Rows from block 3 of the encoder of a small image VQ-VAE, named by matrix and row number. Rows with one number belong to one neuron. Each number is 128 + 32 x the weight over its row's rms, rounded and kept within 0 to 255. All counts start at 0. After the name is the row's rms in percent of the matrix's.
After each neuron's rows are labels from the 100 images, of 14976, where the neuron reaches its largest size: "responds to" is what is common among them. Only what is clearly more common there than usual is listed. The data: microscope photos of single blood and bone marrow cells. In brackets: how many of the 100, against the usual share in percent.
# gate: MLP gate (encoder.blocks.3.mlp.gate.weight, 640x160), inputs 0-159
# fc1: MLP up (encoder.blocks.3.mlp.fc1.weight, 640x160), inputs 0-159
# fc2: MLP down (encoder.blocks.3.mlp.fc2.weight, 160x640, transposed), outputs 0-159

gate.143 103 [137 120 118 131 151  87 135 101  64 139 123 131  84 174  85 180 166 119 199 153 108 134 133 123 146 175 138 185  84 203 112  98 130 125 127 110 166 166 128 146 108 156 123  92 151 119 125 127 111  67 183 204  86 144 110 156 150 111 134  35 103 134 116 121 102 114 126 126 124 107 103 106 137 145  92 228 163 119 153 126 146 146 183 106 115 139 132 124  88  97 112 128 170 182 114 144 178 169 125  72 155 100  72 111 103 137 121 140  86 151 103 178 121 121 201 166 103 138 117 136 115 183 127 112 105 121 145 102  94 146 101  82 111 102 187  84 121 100 158 152 143 135  61  97  80 125 132 119 101 144  98 142 153  85  84 152 125 179 161 154]
fc1.143 080 [ 80 109 115  81 194  99 160  91  68  95  86 133  93 114 130 182 160 146 120 156 147 105 153 112 113 148 123 149  42 182 133 122 154 133 112 104 160 148 129 164 151 115 134  97 118 123  90 136 127 134 179 173 117 150  88 154 165  94 175  87 106  95 137 107 137 133 130 147 124 125 129 114 112 147 101 184  87  65 174 180 191 107 207 110 119 151 155 122 163 133 124 117 152 110  96 118 153 225 113  72 129  84 130 128 111 132 140 136 109 115  97 178  83 114 136 125 104 101 135 120  88 190 133 122  97 150  75 115  92 143 135 116 110 102 192 132 126 160 147 139  74  72 145  96 117 137 100 154  94 144  85  96 163 144 114  91 133 207 193 166]
fc2.143 087 [ 94 111  79  98  70 104 123 165 235 105  72  78 152  96 139  71 122 127  81 144 127  78 157 123 120 128 132 103 152 141 164 150 133 129 119 157 104 150 108 140 107 109 179 143  84 144 125 147 161 166  88 104 150 115 166 110 144  85 147 209 165 132 132 118 118 184 104 126 135 182 186 183 112 114 119  78 149 150 151 145 140 103 114 153 121 129 153 115 162 122 195 141 146 100 150  96 111  94  97 156 128 145 187 134 134 121  88 134 187 138 135 114 160 112  75  88 138 100 183 104  93  88 118  37 144 128 104 166 147 145 123 146 156 140  82 127 125 161 111 124 126  97 196 130 126 146 138 101 135 111 172 118  94 226 152  82 129  85 128 114]
responds to: cell type: erythroblast (39 vs 14.3)

gate.85 127 [147 123  90 135 154 135 104 117 147 128 180 132 152 149 144 115 145 166  79 162  81 113 184  77 148  84 136  82 164 140 129 136 138 109 173 105 179  99 151 183 152 143 127  91 201 148 115 127 104 164 139  99 122 156 132 164 143 125 147 134  93 118 164 167 122 115  57 119  99 155 105  72 139 179 117 116 141  92 173 135 171 164 100  93  92 140  95  94 151 165 104  43 119 148 119 140 142  88 127 159  69  93 150 157 136  96  89 162 113 121 187 120 120 133 130 112 130 129 217 157 157 110  94 148 140 104  57  75 133 153 101 174 112 100  58  95 137  93 133  97 173 163 176  91 146 151 142  68 165 186 175 132 112 117 101  81 122 153 116 120]
fc1.85 128 [129 104  78 146 145 119 116 100 148 130 166 134 149 157 180 122 131 188  86 120  91 127 154  92 130  70 123  75 179 127 132 116 136  91 192 107 173  97 168 167 148  98  91 102 185 158 113 127 140 175  97  98 119 171 115 173 142 145 140 122 106 129 159 182 134 105  45 113 149 142 113  98 134 160 112 125 160 104 154 134 164 172 121  98 105 138  93 115 148 165 116  55 102 111 115 158 113  79 121 143  66  82 167 157 139  74 109 152 115 130 183 123 145 140 118 120 111 121 196 152 166 127  85 151 131 122  56  83 149 148  90 171 109 114  60 107 124 105 150  93 221 133 156  94 156 169 152  87 158 176 191 131 102 121 128  84 148 127 135 101]
fc2.85 107 [ 99 111 145 108 103 115 130 101 169 131 112 106 126  89  75 111 122 149 113  92 163 111 140 144 149 140 101 119 135  97 156 149 113 192 102 191  82 147 127  58  61 139 179 128  97  91 139 148 109  84 162 127 159  93 123 101  48 146 133  95 153 130  70  81 124 113 163 140  84 146 179 137 100 121 157 122 125 164  76 110 116  98 143 186 131  72 163 134  56 121 109 197 137 123 114 136 118 153 162 106 173 119  98 102 131 153 163 118 112 132  93  93 172 125 147 158 112 148  99 120  60  93 122 108 120 158 149 163 112  74 183  77 116 170 213 151  97 142 123 126  85  94  81 147  99 119 102 146  80  73  74 116 121 181 132 180 135 122 139 156]
responds to: cell type: erythroblast (38 vs 14.3)

gate.235 060 [ 87 114 130 157 165 144 106 117 103 129  95 109 128 113  78 119 166 120 105 163 149 116 148 142 133 136 158 147 128 193 135 114 136 120 118 116 140 113 185 147  98 211 139 127 108  93  74 143 134 103  93 140 117 114 144 178 154 164 137 190 109 146 133 138 188 149  65 118 142 136 209 105 147 169 121 154  97  68 128 176 159  51 163  86 120 122 155  99 177 116 107 111 127 110 166 190  86  99 112 107 102 136 176 157 136 147 128 128 107  65 136 136 144 101 164 109  80 161 107 113 176 149 122 155  65 101 142  72  57 130 168 139 123 137 117 134 205  92 127 171 180 166 138 105 152 148 164 109 111 136 107 125 131  43  64 123 143  91  85 135]
fc1.235 078 [162 110 154 102  81 139 128 128 126  99 124  98 163 118 136 116 166  98 117 111  89 125 148 135 143 109 190 157 107  64 171 131 117 138 144  63 120 146 137 125  99 155 100 108 143  89  92  63 116 194 115 142  75  80 127 115 102 167 157 108 106 147  86 161 174 134  58  92 163 130 129 164 133 127 118 167 181 142  99 145 169 113 222 103 156  76 192 116  85 133 112 112 112  92 107 169 138  82 111 146 138  97 135 130 103  68 217 151 145 152  74 154 166  97 133 168  84 148 102  96  98 122 152 115 132 144 169 128 142 135 102  97 157 173 169 161 182 105 120 152 137 168 154 144 124 118 148 100 105  97 107 109 139 169  59 173 132 148  59 128]
fc2.235 067 [117 144  77 134 175  95 103 153 141 101 130 108 157 162 122 166  64 164 155 121 127 101  86  96 142 153 146  87 136 135 105  71 114 115  90 164 133 163  84 106 160 109 136 110 109 151 144 134 116  80 103 103 148 123 135 124 112  88 122 109 182  85 139 110  66  88 183 121 106  97 112  90 110  83  98  90  78 162 197 135 118  96  84 167 122 144  51 185 115 126 125 103  95 125 120  80 166 189 102 138 125 151  68  98 155 146  61 128 151 147 182 142  78 132 118 126 170 101 135 150 144 100 109  86 134 147 125 137 170 128  62 134 128 145 100  95 133 196 117 131 113 111  90 108 174  55  99 142 165 127 170 190 115 158 199 158 106 121 153 161]
responds to: cell type: segmented neutrophil (56 vs 20)

gate.594 101 [119 131 135 126  90 153 115 111 124  94 145  73 155  79 162  53  71 118 136  91 139 154 185 134 173 109 127 156 144 153  69 150 118  89 169  51 150 169 156 129  69 116 159 116 144 148  93 149 134 134 136 133 107 123 157 106 137 162 123 137 151 105 119 127  97 135 137 100 119 162 122 141 128 140 115  66 117  71 136 137 151  95 137 168 144 123  97 145  77 149 154 148 145 196 130 170 138 127 116 113 165 195 134  85 191 121  76 101 112 114 188 107 143 110 121 177 164  99 103  88 142 209  69 128 122 128 127 118 189 141  52 187  92 115 169 149 152  71 101  95 128 124 122 159 115 147  59 120 109 166 155 113 126 112  58 108 139 174 172 150]
fc1.594 131 [101 135 161 150 142 145 118 133 131  88 115  98 125 130 167  33 150 160 143 153 143 123 159 181 139 145 144 105 126 115  99 167  84  53  90 118  72 208 180 126 170 105 106  65 104 166 115  69 142 137 108 157 132 187 112  62 151 159 120  84  76 128 120  82  84 102 147 153 146 123 109  86  98 130 163  87 100 223 118 142  62 117 175 135 112 133  90 145  83 137 126 109 136 143 165 134 161 165 181  91 138 114 172 127 137 165  83 131 110 124 119 175 137 111 131 146 137 105 109  95 185 110 118 127 139  85 100 147 183 189 112 160 123 164 174 101 155 118 147 130 146 142 131 131 162 104 145 132 137  96 185 110 106 119 150 107 116  71 182 126]
fc2.594 125 [145 138  58 143  99 107 153 129 141 151 209 112 157  67 166 157  99 126 112 119 142 169 107 121  77  88 115 169 160 164 152 180  97 146 109 107 170  74 165 153 122 166 204 120 109 132 142 174 163 114 179 148 124  70 190 147 102  94 135 167 192 133 122 145 186 124  84 108 112 151 151 118 144 118 115  51 138  61 149 106 165 135 116 145 123 145 161 116 135 121 196 124 175 139  98 112 132 139  86 154 131 157 105 109 124 101 114  94 140 135 124  41  99  89 147  96 123 137 133 114  60 142 104  83  81 150 143 130 153 101 141  96 127 106 134 130 111  33  77 133 112 126 150  98  93 118  95 159 134 176 126 130 118 138 115 119 124 179 121 185]
responds to: cell type: erythroblast (53 vs 14.3)

gate.439 108 [107 177 184 189 148 174 158 138  87 157 134 193 111 162 146 150 104 136 103 153 187 109 146 196 157 123 131  80 119 163  90 118 151  76 113 140 130 147 122 127 125 141 157 173 146 136  83 138 110 147  90  73 150  97 114 127  98  97  98 142 184 161  92 182  74 142 108 116 166 127 148  95 115 108 133  90  97 140  90 161 162  82 112 111 112 140 182 133 129 146 119  96  66  38 141 164  77 198 139 158 114  60 145 152 129 128 152 134 107 136 137 172 143  90 111  96 161 109  93 159 128 126  88 102  71 154 101 106 173  98 104  96 156  91 132 104  86  99 126  75 159 150 165 136 127  71 167 145 203 121  87 115 150 145  92 159 135 149 127 142]
fc1.439 102 [178  92 136 107 116  70 115 119 141 106 132  94 159  95 177  65 142 183 148 120 115 125 124 128 140 100 147 151 107 144 103 127  98 125 123 124 120 187 101 120  98 107  31 127  80 150 126 166 142 160 102 167 164  95 182 179 121 120 121 119  87 160 127 133 114 187 139 109  85 171 116 159  84  77 112  97 170 150 133  59 147 155 216  99 144 113 149 102 124 109 104 150 120 151 147 114 228  86  90 153 135 117 148 129 104 151 122 154 157 150  88 121 144 146 182 108 108 100 129 116 108  93 132 148  46 129 151 142 146 133 112 100  83  99 207 177  87 107 181 111 141  96 139  91 144 107 120 106 129 112 141  93 135 158 198  77 171 122  99 121]
fc2.439 133 [169 124 107 123 136 121 105 141 138 155 128 161  98 128 178 106 137 115 150 111 121 110 159 162 113 159 167 120 144  98 129 122 157 183  78 135 159 150 160 104  79 137  95 117 137 165 116  89 122 146  33 122 101 133 118 144 132  94  90  93 147 181 126  59  78 131 148 146 187 117  69  78 127 138 114 124 143 152 108 179 118 142 169 103 122 156 133  76 136 136 136 139  70  54 115 122 102 137  82 199 141 145 169 151 167 162 153 149 141  70 143 114  89  74 119 109 180 163 121 115 149 175 133 106 150  93 154 122 129 141  80 218 128  88 101 155  69  93 147 102 133 139  85 142 119  61  49 119  93 182 109  85 121 167 159 118 139 103  95 114]
responds to: smear: peripheral blood (47 vs 16.2)

gate.333 118 [ 95 122  93 163 109 109 173 102 135 138  68 113 143 152 121 110 106 181 131 120 153 159 106 131 194  71 183 149  68 167  48 109 118  78 103  90 104 195 133 185 155 104  92 162  64 185 151 116  94 123 143 142 158  97 152  97 103 117 111 116 105 103 148 134  91 121 128 181  83  87 132 130 135 162 131 110  95 101  93 159 135  68 116  91 160 159 132 153 149 181  84 115 123 139 122 135  88 138 132  81  66 155 134 133 159 119  52  97  86 131 129 172 108 112 121  87 123 105 163 120  88 124 152 145 149 135  97  81  82 150 117 114 101  81 142 134 148 137 153 158 148 154 153  75 173 151 161 179 167 171 190  93 150 143 129 159 163 159 156 172]
fc1.333 113 [145 114 136 101 139 142 125  86 114 158 116 131 136 107 109 116  98 215  87 126 155 159  91 183 174  99 139 178 117 143 104 113 169 132  68 128 125 139 169  97 129 117 116 130  88 188 117 102 137 127 104 184 163 117 175 108 135 136 129 117 143 126 138  94 118 109 113 148 131  53 101  92 149 121  66 118 133 123 125 117 104 145 109 161 118 129 161 196 117  94 154  57 145 100 121 135  72 108 194  54 154 128 110 119 130  72 100 104 133 113 184 128 118  79  55 191 152 109 132 130 145 108 180  60 180 159 110 159 102 187 182 114 127 142 159 116  84 158 107 124 113 151 204 163 128 122 116 187  89 129 143  94 117 158 182 136 173 137 153 104]
fc2.333 123 [126 119 141 133 132 118 170 138 169 139 162 151  94 108 137 163 166  66 112 123 133  80 122 119 117  98 181  94 170 124  93 107 131 104 152 141  67  99 124 145 145 170 165 102 162  71 110 131  89  93 184 103 100 110  95 111  46 129 136 134 127  73 134 132  93 150 189 130  90 136 130 161  82 164 186 142 135 122 119  87 135 184 115 135 111 133 108  88 113 100 120 175 175 191 142 173  60 165 135  83  88 167 116 145 133 146 139 129 113 147 120  72 124 140 171  58 126 163 136 167 109 132  85 112 106 129 168 146 188  50 127 141 139 132  97 184 141 127 126 100 141 151  57  90 135  73 144 127 197 122  80 152 103  85 141 179 134 121 165 136]
responds to: cell type: lymphocyte (47 vs 15.3); smear: peripheral blood (36 vs 16.2)

gate.637 047 [133 134  64  59 146  87  80 103 110 126 115 133 172 156 194 165 109  92  71  59  88 137  69 125 103 126 123 144 112 154  57 111 155 160 109 134 133 143 132  92 150 161 128 125 136 100 141 120  84 102 106 136  86 159 119 158 106  72 103 159 168  97 126  44 168 210 156 144 118 147 119 116 126 109 128 172 100 139 133 113 110  97 155 224 112  86 159  77 126 158 142 167 134 125 133 129 169 118 150  92 162 124 168 132 140 123 185 148 121 174 113 163 137 143 121 101 123 155 144  88 115 109 182 105 129 141 190 134  98 104 137 168  96 112 134 166 160 100  86 113 131 155 112 160 168  78 122 123 123  96  99 154  92 144 151 168 144 120 176  40]
fc1.637 061 [110 158  62 165 130  88 124  82 143 116 144 140 138  89 142 143 105 134  62  71  89 123  89 152 142  89 138 111 110 134 117 149 135 158 148 106 126 151 124  93 125 195 119  87 150 134 131 148  86 121  87 111 130  97 146 124  18 175 118 103 173 149 140  70 145 126 154  96 115 191 152 154 128 118 202 160  89 136 100 116 155 115 122 179 109  77 112  93 117 206 180 165 117 172 158 138 167 133  75 198 104 141 147 118 116 130  98 111 160 182 160 129 152 156 101 148 182 174 110 106 121 158 135 149 119 184 130 138 150  94 134 119 115 109 135 158 127  67  79  88 148 115  65 113 114 207 146  78 171 144 147 136  97 117 117 112 146 108  97 115]
fc2.637 039 [110 136 188  90 164 178 188 158 111 126 148 122 126 147 127 125 126 159 167 180 164 150 177  93 109 136 136 106 128  65 139 107  88 108 110 146 156  97 122 169 141  84 147 125  81 115 118 108 172 137 202 160 130 132  86 131 180 118 164 124 100  86 144 198 104  85 124 138 155  68  88  87 131 110  64 106 162 114 125 140 133 143 140  96 142 127 137 181 126 101  99  96 135  91  95 130 122 155 186  78 145 147 106 104 161 144 179 149  78  59 117 125 121 132 172 107  79  99 150 162 143 103 104 136 134  67 154 127 113 169 120 100 131 174 125 111 143 227 196 164 111 140 181 181 157  59  99 138 101 136 128  89 140 143 157 159 144 108 162 130]
responds to: smear: peripheral blood (89 vs 16.2); cell type: segmented neutrophil (72 vs 20)

gate.242 112 [130 100 100 180 134 119 157 157 157 115 148 127 108 137 125 168 164 160 125  71 112 172 185 104 174 158 162 146 203 139 144 100 129 118 138  52 126 117 155 150 125 136 134  92 167 140 122  77 144 173  99 108  57 147 142 104  74 138 100 108 191  80  86 127 152 134 113 133 128  90 144 163 126 117 151  86 120 122  91 176 170 164 114 109 107 149 169 118 131  89 106 113 162 150 130 204  42 148 158 144 111 141 101 113  87 154  66 160 108  90 176 115  86 179 133  81  69 116 114  92 121 165  85 114 132 141  88  94 136 157 131 135 160 136 160 123 126 108 137 144 138 147 156 122  86 114 131  70 121 116 236 101 108  81  96 144 116 165 155 162]
fc1.242 092 [114 176  79 184  81 162 133 151 169  83 130 122  98 112 115  88 119 159 191  98 109 100 151 134 152 178 177 151 182  70 167  95 128 147 175 112 115 105 123 153 100 158 129 145 128 132 121 130 133 156 169 123 128 123 184 130  99 111 132 133 179  98 121  96 152 118 119 167 106 123 129 162 137 100 137 110 105  88 128 146 122  91 144 111 166 126 139 115 132  94 148 133 163 112 138 197  62 144 114 158  92 116 121 133 112 142  90  74 110  73 110 169  72 148 131  98 170 137 104  93 143 177 120  60 136  83  87  86  99 114 144 181 153 145 124 147  43 140  85 125 142 189 171 125 125 144 141  73 182  92 181  68  61 115 100  87 128 160 193 149]
fc2.242 115 [105 166 130 110  85 156 100 141 132 163 122  75 132 118 129  84  87 108 157 195 122 101  94 130 117 155  89  73  85 164 100 151 102 163 139 194 154 189  95  70  96 132 169 162  44  98 119 178 115 116 144 172 220  83 159 142 169  81 146 125 116 131 166 127  91 120 134 125  83 173 121  90 152  94 113 121 159 131 193 111  91 101 171 162 146 139 118 150 141 128 143 150 113 129 158 111 174 148 100 110 126  77 123 130 124 100 152  53 132 161  79 171 144  71 118 168 200 116 150 119  98 109 161 100 119 129 193 106  98  85  93 150 140 151  95 147 107 118 106 130 116 142 152 167 132 124 117 137 148 128  91 129 163 201 185 128 144 117 110 123]
responds to: cell type: erythroblast (32 vs 14.3)

gate.138 078 [106 101  78 171 103 149 188 172 154 140  83 127 100 106 153 110 133 175 140  90 107 183 128 129  72 151 140 140  72 126 214 120  93 114 134 189 106 138 118 173 132 132 128 179 110  99 149 129 123 122 197 130 136 134  74 132  82 110 151 100 109 149 153  85 124 136 120 125 188 149 191 145 126  98 131 149  99 129 129 164 113 147  55  94 122 145  76 188 152 183 148 109 125 135 109 137 132 108 182  99  92 120 143 142 112 123 104 158  95 120 100  88 120 170 164 103 147 208 110 196 110 117 146 169  74 134 128 109  86 152 139  92 113 111 150 153 145  73 103  93  57  72 167 115 154 141 115 124  93 179 124  64 112 135  97 152 110 166 160 154]
fc1.138 091 [139  69  84 160  72 105 198 157 140 160  83 174 116 136 126 123 121 132 129 157 104 141 116  81  51 125 138 119  93  80 121  95 109 182 196 125 105 134  68 154 119 119 135 102 146 124 170 143  98 143 164 122 163 123 116 143  72 137 113 101  87 160 140 139 200 135 118 146  99 121 136 128 115 113 132 204 186  64 116 111 153 144 129 169 150 134 110 149 155 148  91 138 119 159 166 127 104 135  59  85 116 151 143 116 147 100 162 109 104 165  83 145 173 100 116 162 194 155  71 112 104 194  78  81 117 167 134 159 126 149 130 120 130  73 148 126 136 111 113 181  93  90 144 158 182 105 158  46 127 113 172 118 122  89  86 173 124 107 137 152]
fc2.138 070 [139  69 129 145  57 115 183 151 131 135  64 168 118 123 164 160 141 140 114 157  93 157 136  96  85 175 116 149  79 120 181 105 100 167 191 155 115 159 111 161 124 120 155 177 105 115 183 147 127  85 183 135 181 118 116 155  46 142 162  79 115 139 158 179 226 145 114 126 158 157 153 142 105 108 143 177 190  83  98 127 122 143  81 168 132 149 117 148 175 155 126 108 156 164 139 134  99 156 116  66 116  99 142 125 119 137  94 120  92 110 119  85 187 138  85 129 174 149  88 121 146 139 117 136 107 169 125 108 105 147 142  81 100  77 145 139 161 121  95 150 100  98 144 143 171 149 150  66 127 116 141  74 110 113  90 195 108 127 170 135]
responds to: cell type: lymphocyte (38 vs 15.3)

gate.337 060 [161 137  89 165 115 125 121 110  86 105 103  89 122 169 119 111 148  85  96 130 147 120 111 126 134 147 107 153 147  96 149 171 148 121 105 158 153 151 155 130  98 144 160 134 216 104 119 125 112 170  92  37  80 134  78  86  54 132 120 170 174 134 105 114 191 116 114  90 127  97 146 119 137 117 110  91 114  98 104  97 131 147 156 129  81 163 112 164 147 103 141 150 117 158 125 122 168 165 139 165  81 155  96  80  76 140 163 126 172 128 119  86 188  96 184 113 175 125 161 134  87 140 212 111 152 108 170 175 127 102 110  72 132 196 123  72  87 102 109 161  56 148 108 207 139 150 126  84 153 183 136 116 115 142  92 130 130 128 142 148]
fc1.337 060 [187 149 101 151 168 141 163 119 138 115 147 185 178 161  94 115  89  73 112  98 166 103 153 147 132 118 134 102 123  64 101 127 168 111 130 136 107 118 141 182  80 164 111  88 175 113  65 116  67 152  86 107 146  70 171 128 104 203 137 137  81 124  79 113 101  96 107 162 126  97 142  94 123 118 113 147 133 145  70 104 107  98 184 134 159 117  55 134  85 104 122  90 124 142 159 165 160 130 126 153 147 125 168  92 136 142  81  98 135 130 121 159 143 143 141 152  39 147 188 170 100 125 106 159 110 138 142 201 183 108 124 137 161 171 110 145 107 180 100 131 128 143 154 161 172 107 150  77 174 166  98 126  79 154 181 159 117 110 130  96]
fc2.337 051 [100 151 149 144 146 126 147  67  58 150 123 140 163 112 122 157 129 236 169  62 129 126 118  87 142 105 124 127 110 128  92  88 123 101 129 101 152 112  86 175 164 161 105 116 190 157 120 143 130 111 125 175 116 238 137 132 116 109 112 122 176 166 176 121 112  97 114 157 100 110 144 117 164 126  94 138 104  97 149  99 128 190  80  76 113 104 205 145 105 126 128 134 105 177 104 153 141  98 154  93 153 114 153 114 152 118 126 112 172 161  94 102 148 143 154 167  26 105 110 147 157 126 159 163 109  93  86 140 122 137 138 141  99 121 157 119 176 118  66 103 163  92  86 119 112 138 159  98  62 110 131 125 156  99  66 158 140 148 134 168]
responds to: smear: peripheral blood (63 vs 16.2)

gate.528 117 [ 95 114 165 115 135 134 141  93 109  95 146 135 175  89 121 165 133 138 177 119 151  97 142 162 123 104 167 158 112 160 122 158 140 160 121  73  96 168 152 147 145 147 114 124 101 134 117 137 117  98 125 108 148  86 106 103 120 108 169  35 161 211 107 131  75  81 191 135 149 121 137 111 126 148  73 118 143 131 157 122 133 153 140 112 105 182 161  96  76  84 169 113 136 123  63 152 173 175 182  69 147 123 155 125 126 201 121 118 146 125 131 184 155  99 142 148 117 133 208  74 170  54 167  98 173 117  94 151  98 114 113 164 121 100 168  65  64 142 136 130 122  98 164  86 124 105  70  80 136  93 117 122 125 120 166 163 172 122 121 121]
fc1.528 102 [110 123 142 153 111 133 162 134  84 141  94 186  80  88 125 174 133 115 145 108 177 120 109 126 117 158  87 115 129  93 149 179 133 232 124 164 188 136  71 126 131 127 109 123 103 157 168 152 138 181 184 105 166 174 129 109 141  44 203 119 124 174 112 116 114 140  98  71  91 141 160 149 137 124 124 135  70 110 138 154 143 122 161  54  39 109 129 152 161  98 138 106 132 100 151 114  82 138 109  85 158 146 102 124  70 112 154 103 103 132 135 174  59 137 105 168  96 143 125 113 153 120 144 105 115 129 105 147  67 129 136  96 119  91 107 114 134 169  91 116 135 134 128 123 106 146 111  80 149 174 210 135 128 132 181 181  87 145  99 117]
fc2.528 107 [ 60  85 148  75 144 112 128  77 161  80 138 153 158 136 113 102 152 110 176 100 101  89 132 147 143 136 112 123 132 144  85 147 137 148 141 103  96 107 126  98 154 177 152  75  68  80  88 118 115 103  87 108 157 103 168 161  91  95 127  97 152 149 106 143  97  92 142 133 110 152 137 100 124 111  98 124 156 195 167 135 128  97 113 198 149 158 148 130  95 158 147 159 122  79 175 119 166 128 127  96 133 130 173  71 157 166 111 103 115 128 107 255 170 110 132 196  90 116 193  40 152 108 174 110 172 146  96 117 101 114 124 106 166 142 165 153 123 177 127 123  84 152  95  98 145 136  92 107  61 123 131 155 133 126 144 119 153 144 127 151]
responds to: cell type: segmented neutrophil (64 vs 20); smear: peripheral blood (45 vs 16.2)

gate.49 067 [115  76 130 189  82 147 147 111 165 113  98 143 118  86  97 126 145 185 132  85 163 142 114 138 159 134 143 185 109 169 176 194 116 121 158 129 131 107 150 166 107 116 167 125  84 141  73  97  82 106 147 131 145 110 161  99 201  59 114 166 117 151 121  82 136 103 127 112 187 125 117  97 121 178 141 145 116 133  76 136 136 149  65  92 164 120 128 118 155 123 163 176  87 152 120 174 137 139 174 109  98 121  92 155 109  93  90 130  88 125 162 108 103  78  56 112 139 174 179 130 141 157 192 172 168 167 194 159 109 152  95  98 109 117 168  71 129 136 145 180 100 124 121  86 132  84 130 129 158  82 136 135 101  55 138 123  92 145  88 125]
fc1.49 074 [174  91 113  98 126 141 154 186 206 144 148 143 159 112 108 182 117 171 114 107 119 132  88 108  85 137 126 104  84 121 142 140 105  79 155 159 103 127 148 144 163 107 119 195 113  90 188 113 134 114 140  84  94 144  55 166 147 180  89  85 124 156 122 129 165 114 140 155 109 140 131 200 108 102  77 187 130 165 156 139  93 157 127 152 130 154 132 116 111 118 193  97 135 134 119 149 133  70 145 156 136 101 175 110 105 215 126 127  97 114  72 155  98 160 128 177 116 177  97 147 127  93 139 103 101 172 132  58 141 100 132 137 114 100 140 171  89 114 142 100  80  77 120 164  89 161 168 142 120 107 126 134  59  75  91 177 168 151  91 112]
fc2.49 057 [ 97 163 110 161 135 116 123  99 152 124 129  92 138 132 131 131 125  91 123 120 136 105 117 166 110 188 130  75 118 142 155 114 154 150 130 222 154 111 134 115 128 125 132 167 143 132 120 128 101 146  53 181  95 102 141 165  95 205 154 121 136  93  81 166  63 177 190 138 115 151 106  99 118 115 121  66 126 134 147 140  99  81 176 119 114 104 152 159 182 118  89 127  79 124 116  84 195 162 106 114 164 171 153  88 120  81 124 124 152  81 160 117 140 124 156 137 115  86 167 104  65 146  67  99 129  56  70 175 138 155 156 140 123 164 120 158 120 229 117 114 116 112 144 154 120 137 130 163  80 157 114 139 151 146 178  66 146  87 101 135]
responds to: cell type: segmented neutrophil (50 vs 20); smear: peripheral blood (40 vs 16.2)

gate.429 130 [ 91 110  97 157 184 163 118  95 110 133 168 165 101 148  74 104  72 152 145 119 112 147 103 125 131 174 174 138 162 143 140 170 111  81  87 123 126 148 174 166  35 197 122  99 123 140 159 173 127 103  89 129 102 111 152 110 154  76 115 159 139 119  62 143 105 122 139 175 174 160 160 100 138  91 100  94 115 163 151 186 226 111 141 119 123 105  80 129  77 154 170  67  92 130 126 130 120 165 119 157 140 131 120 101 123 144 146 140 139  98 129 146 142 132 108 143 135 128 128 124 116 143  82  99  92 150  91  85 124 124 190 122 185 101 176  88  50 162 124 177 102 185 135 141 100  90 129 163 153 197 158 115  76 108 119 141 129 150 145 157]
fc1.429 125 [ 98 135 113 106 132 162  17 145 138 127  95 172 120 132 140 185 119 110 176  90  77 145 153  82  88 139 105 120 143 106 107  91 164 122 112 196 158 208 113  94 137 120 135 115 160  55 157 126 119 103 118 122 135  62 144 109 124 117 158 135 155 103 127 185 112 126  65 108 120 133 101 192  98  98 105 119 144  82 184 159 149 107  70 163  98 147  93 145 162 105 164 141 153 168  96 132  98 106 202  96 129 132  84 121 157 146  52 193 131 150 119 185 138 115 114  90  75  90 153 167 107 154  90  98 154 104 120 149 144 121  83 157  93 179 142 116 168 153 136 156 108 143 174 126 141 110 140 106 151 184 146 126 101 131 161 147 136 156 107 137]
fc2.429 149 [ 84 115 101  99 134 107  90 134 172 128  83 129 172 166 137 119 152 119 153 126  97 128 113  83  98 103  60 128 128 127  91  66 108 121 123 175 127 195 110 105 130  70 156 188 146 119 128 117 137 172 115 126 155  85 135 114 127 140 107 117 121 105 164 151 124 138  81 118  96 168 120 139  88 109 132 137 168  67 142 107  50 150 109 150 127 139 132 124 132 131 140 196 172 122 137 166 141 164 146  92  90  96 117 141 137 157  49  89 126 126 108 183 132  84 128 113 157 135 122 159  62 131 160 140 173 162 151 142 120  62  19 134 146 154  83 117 180 134 121 108 109  77 220 142 140 141 128  85 121 153  98 172 121 206 128 158 161 164 125 111]
responds to: cell type: erythroblast (36 vs 14.3)

gate.483 111 [125 145 182  17 155 148 100 151 128 130 136 128 125  99 195 144 135 155  85 169  85 126 154 130 109 119  97 127 122 180  73  74 143 181 140 132 118 131 103 117 116  65  81 155  59 148 149  89 109 164  82 107 146 122 113 104 115 106 161 164 124 130 117 102 115 157 167 124  72 179 102 211 138  48 146 113 128  97 150  78 154 130 150 135 111 133 177 129 113 133 109  91 172 169  99 155 155  79 163 112 148 172 156 135 153 115  53 129 143  83 159  94 117 171 143 122 163 130 176  80 109  88 127 115 154 163  66 111 154 124 148 144 132 171 167 140 129 143 138 106 101 120 119  74 122 139 104 190 148 125 144 171 108 153 139  97 159  83  94 126]
fc1.483 110 [ 78 127 178 102 131 121  89 133  47 169 116 119  79 111 119 142 132 118  94  85  77 112 144 106 157 127  79 111 146 127 120 136 133 141 112 126 196 106 158 125 153 157 118 152 111 181 160 119 176  99  77  88 110 159 171 119 125 171 103 143 114 111 172  85 108 205 158 109 154 162 100 138 126 101 157 163 108 137 166 138 156  87 137 178 150  65 122 147 117 188 138  76  95 180 119 153 184 146 165 143 151 149 120 134  96  97 159 154  91  52 139 124 130 107 119 119  96  96 165  69 105 139  96 110 172 165  79  98 171 115 202 147  79 116 140  81 125 177 183 151 111 146  86  59 127 180 135 138 124 128  89 124 132 128 101 123 143 158 120  77]
fc2.483 111 [119 132 101 192 124 133 132 124 189 117 140 107 145 139 152 107 118 134 129 120 187 150  97 146 145 115 182 172 134 120 141 149  86 102 112 113 162 165 106 147 137 138 162 116 102  94 107 145 157 148 199 178 169 113 150 130 123 101 165  78 145 138 135 171 186  52  80 132 170 106 117 122 124 178  92  86 135 142 109 143  82 138 111 115 107 161 119  81 132 135 141 163 123  43 117  97  53  58  84  75  88  28 145 112 131 156 135 125 130 149 143 115 149 143 153 133 141 124  82 168 147 143 202 167 115 115 153 111  60 169  91 117 141 108 131 142 123  91  99 103 170 173 165 217 122  84 128 100  93 115 117  97 137 109 140 134  88 117 137 168]
responds to: cell type: lymphocyte (35 vs 15.3)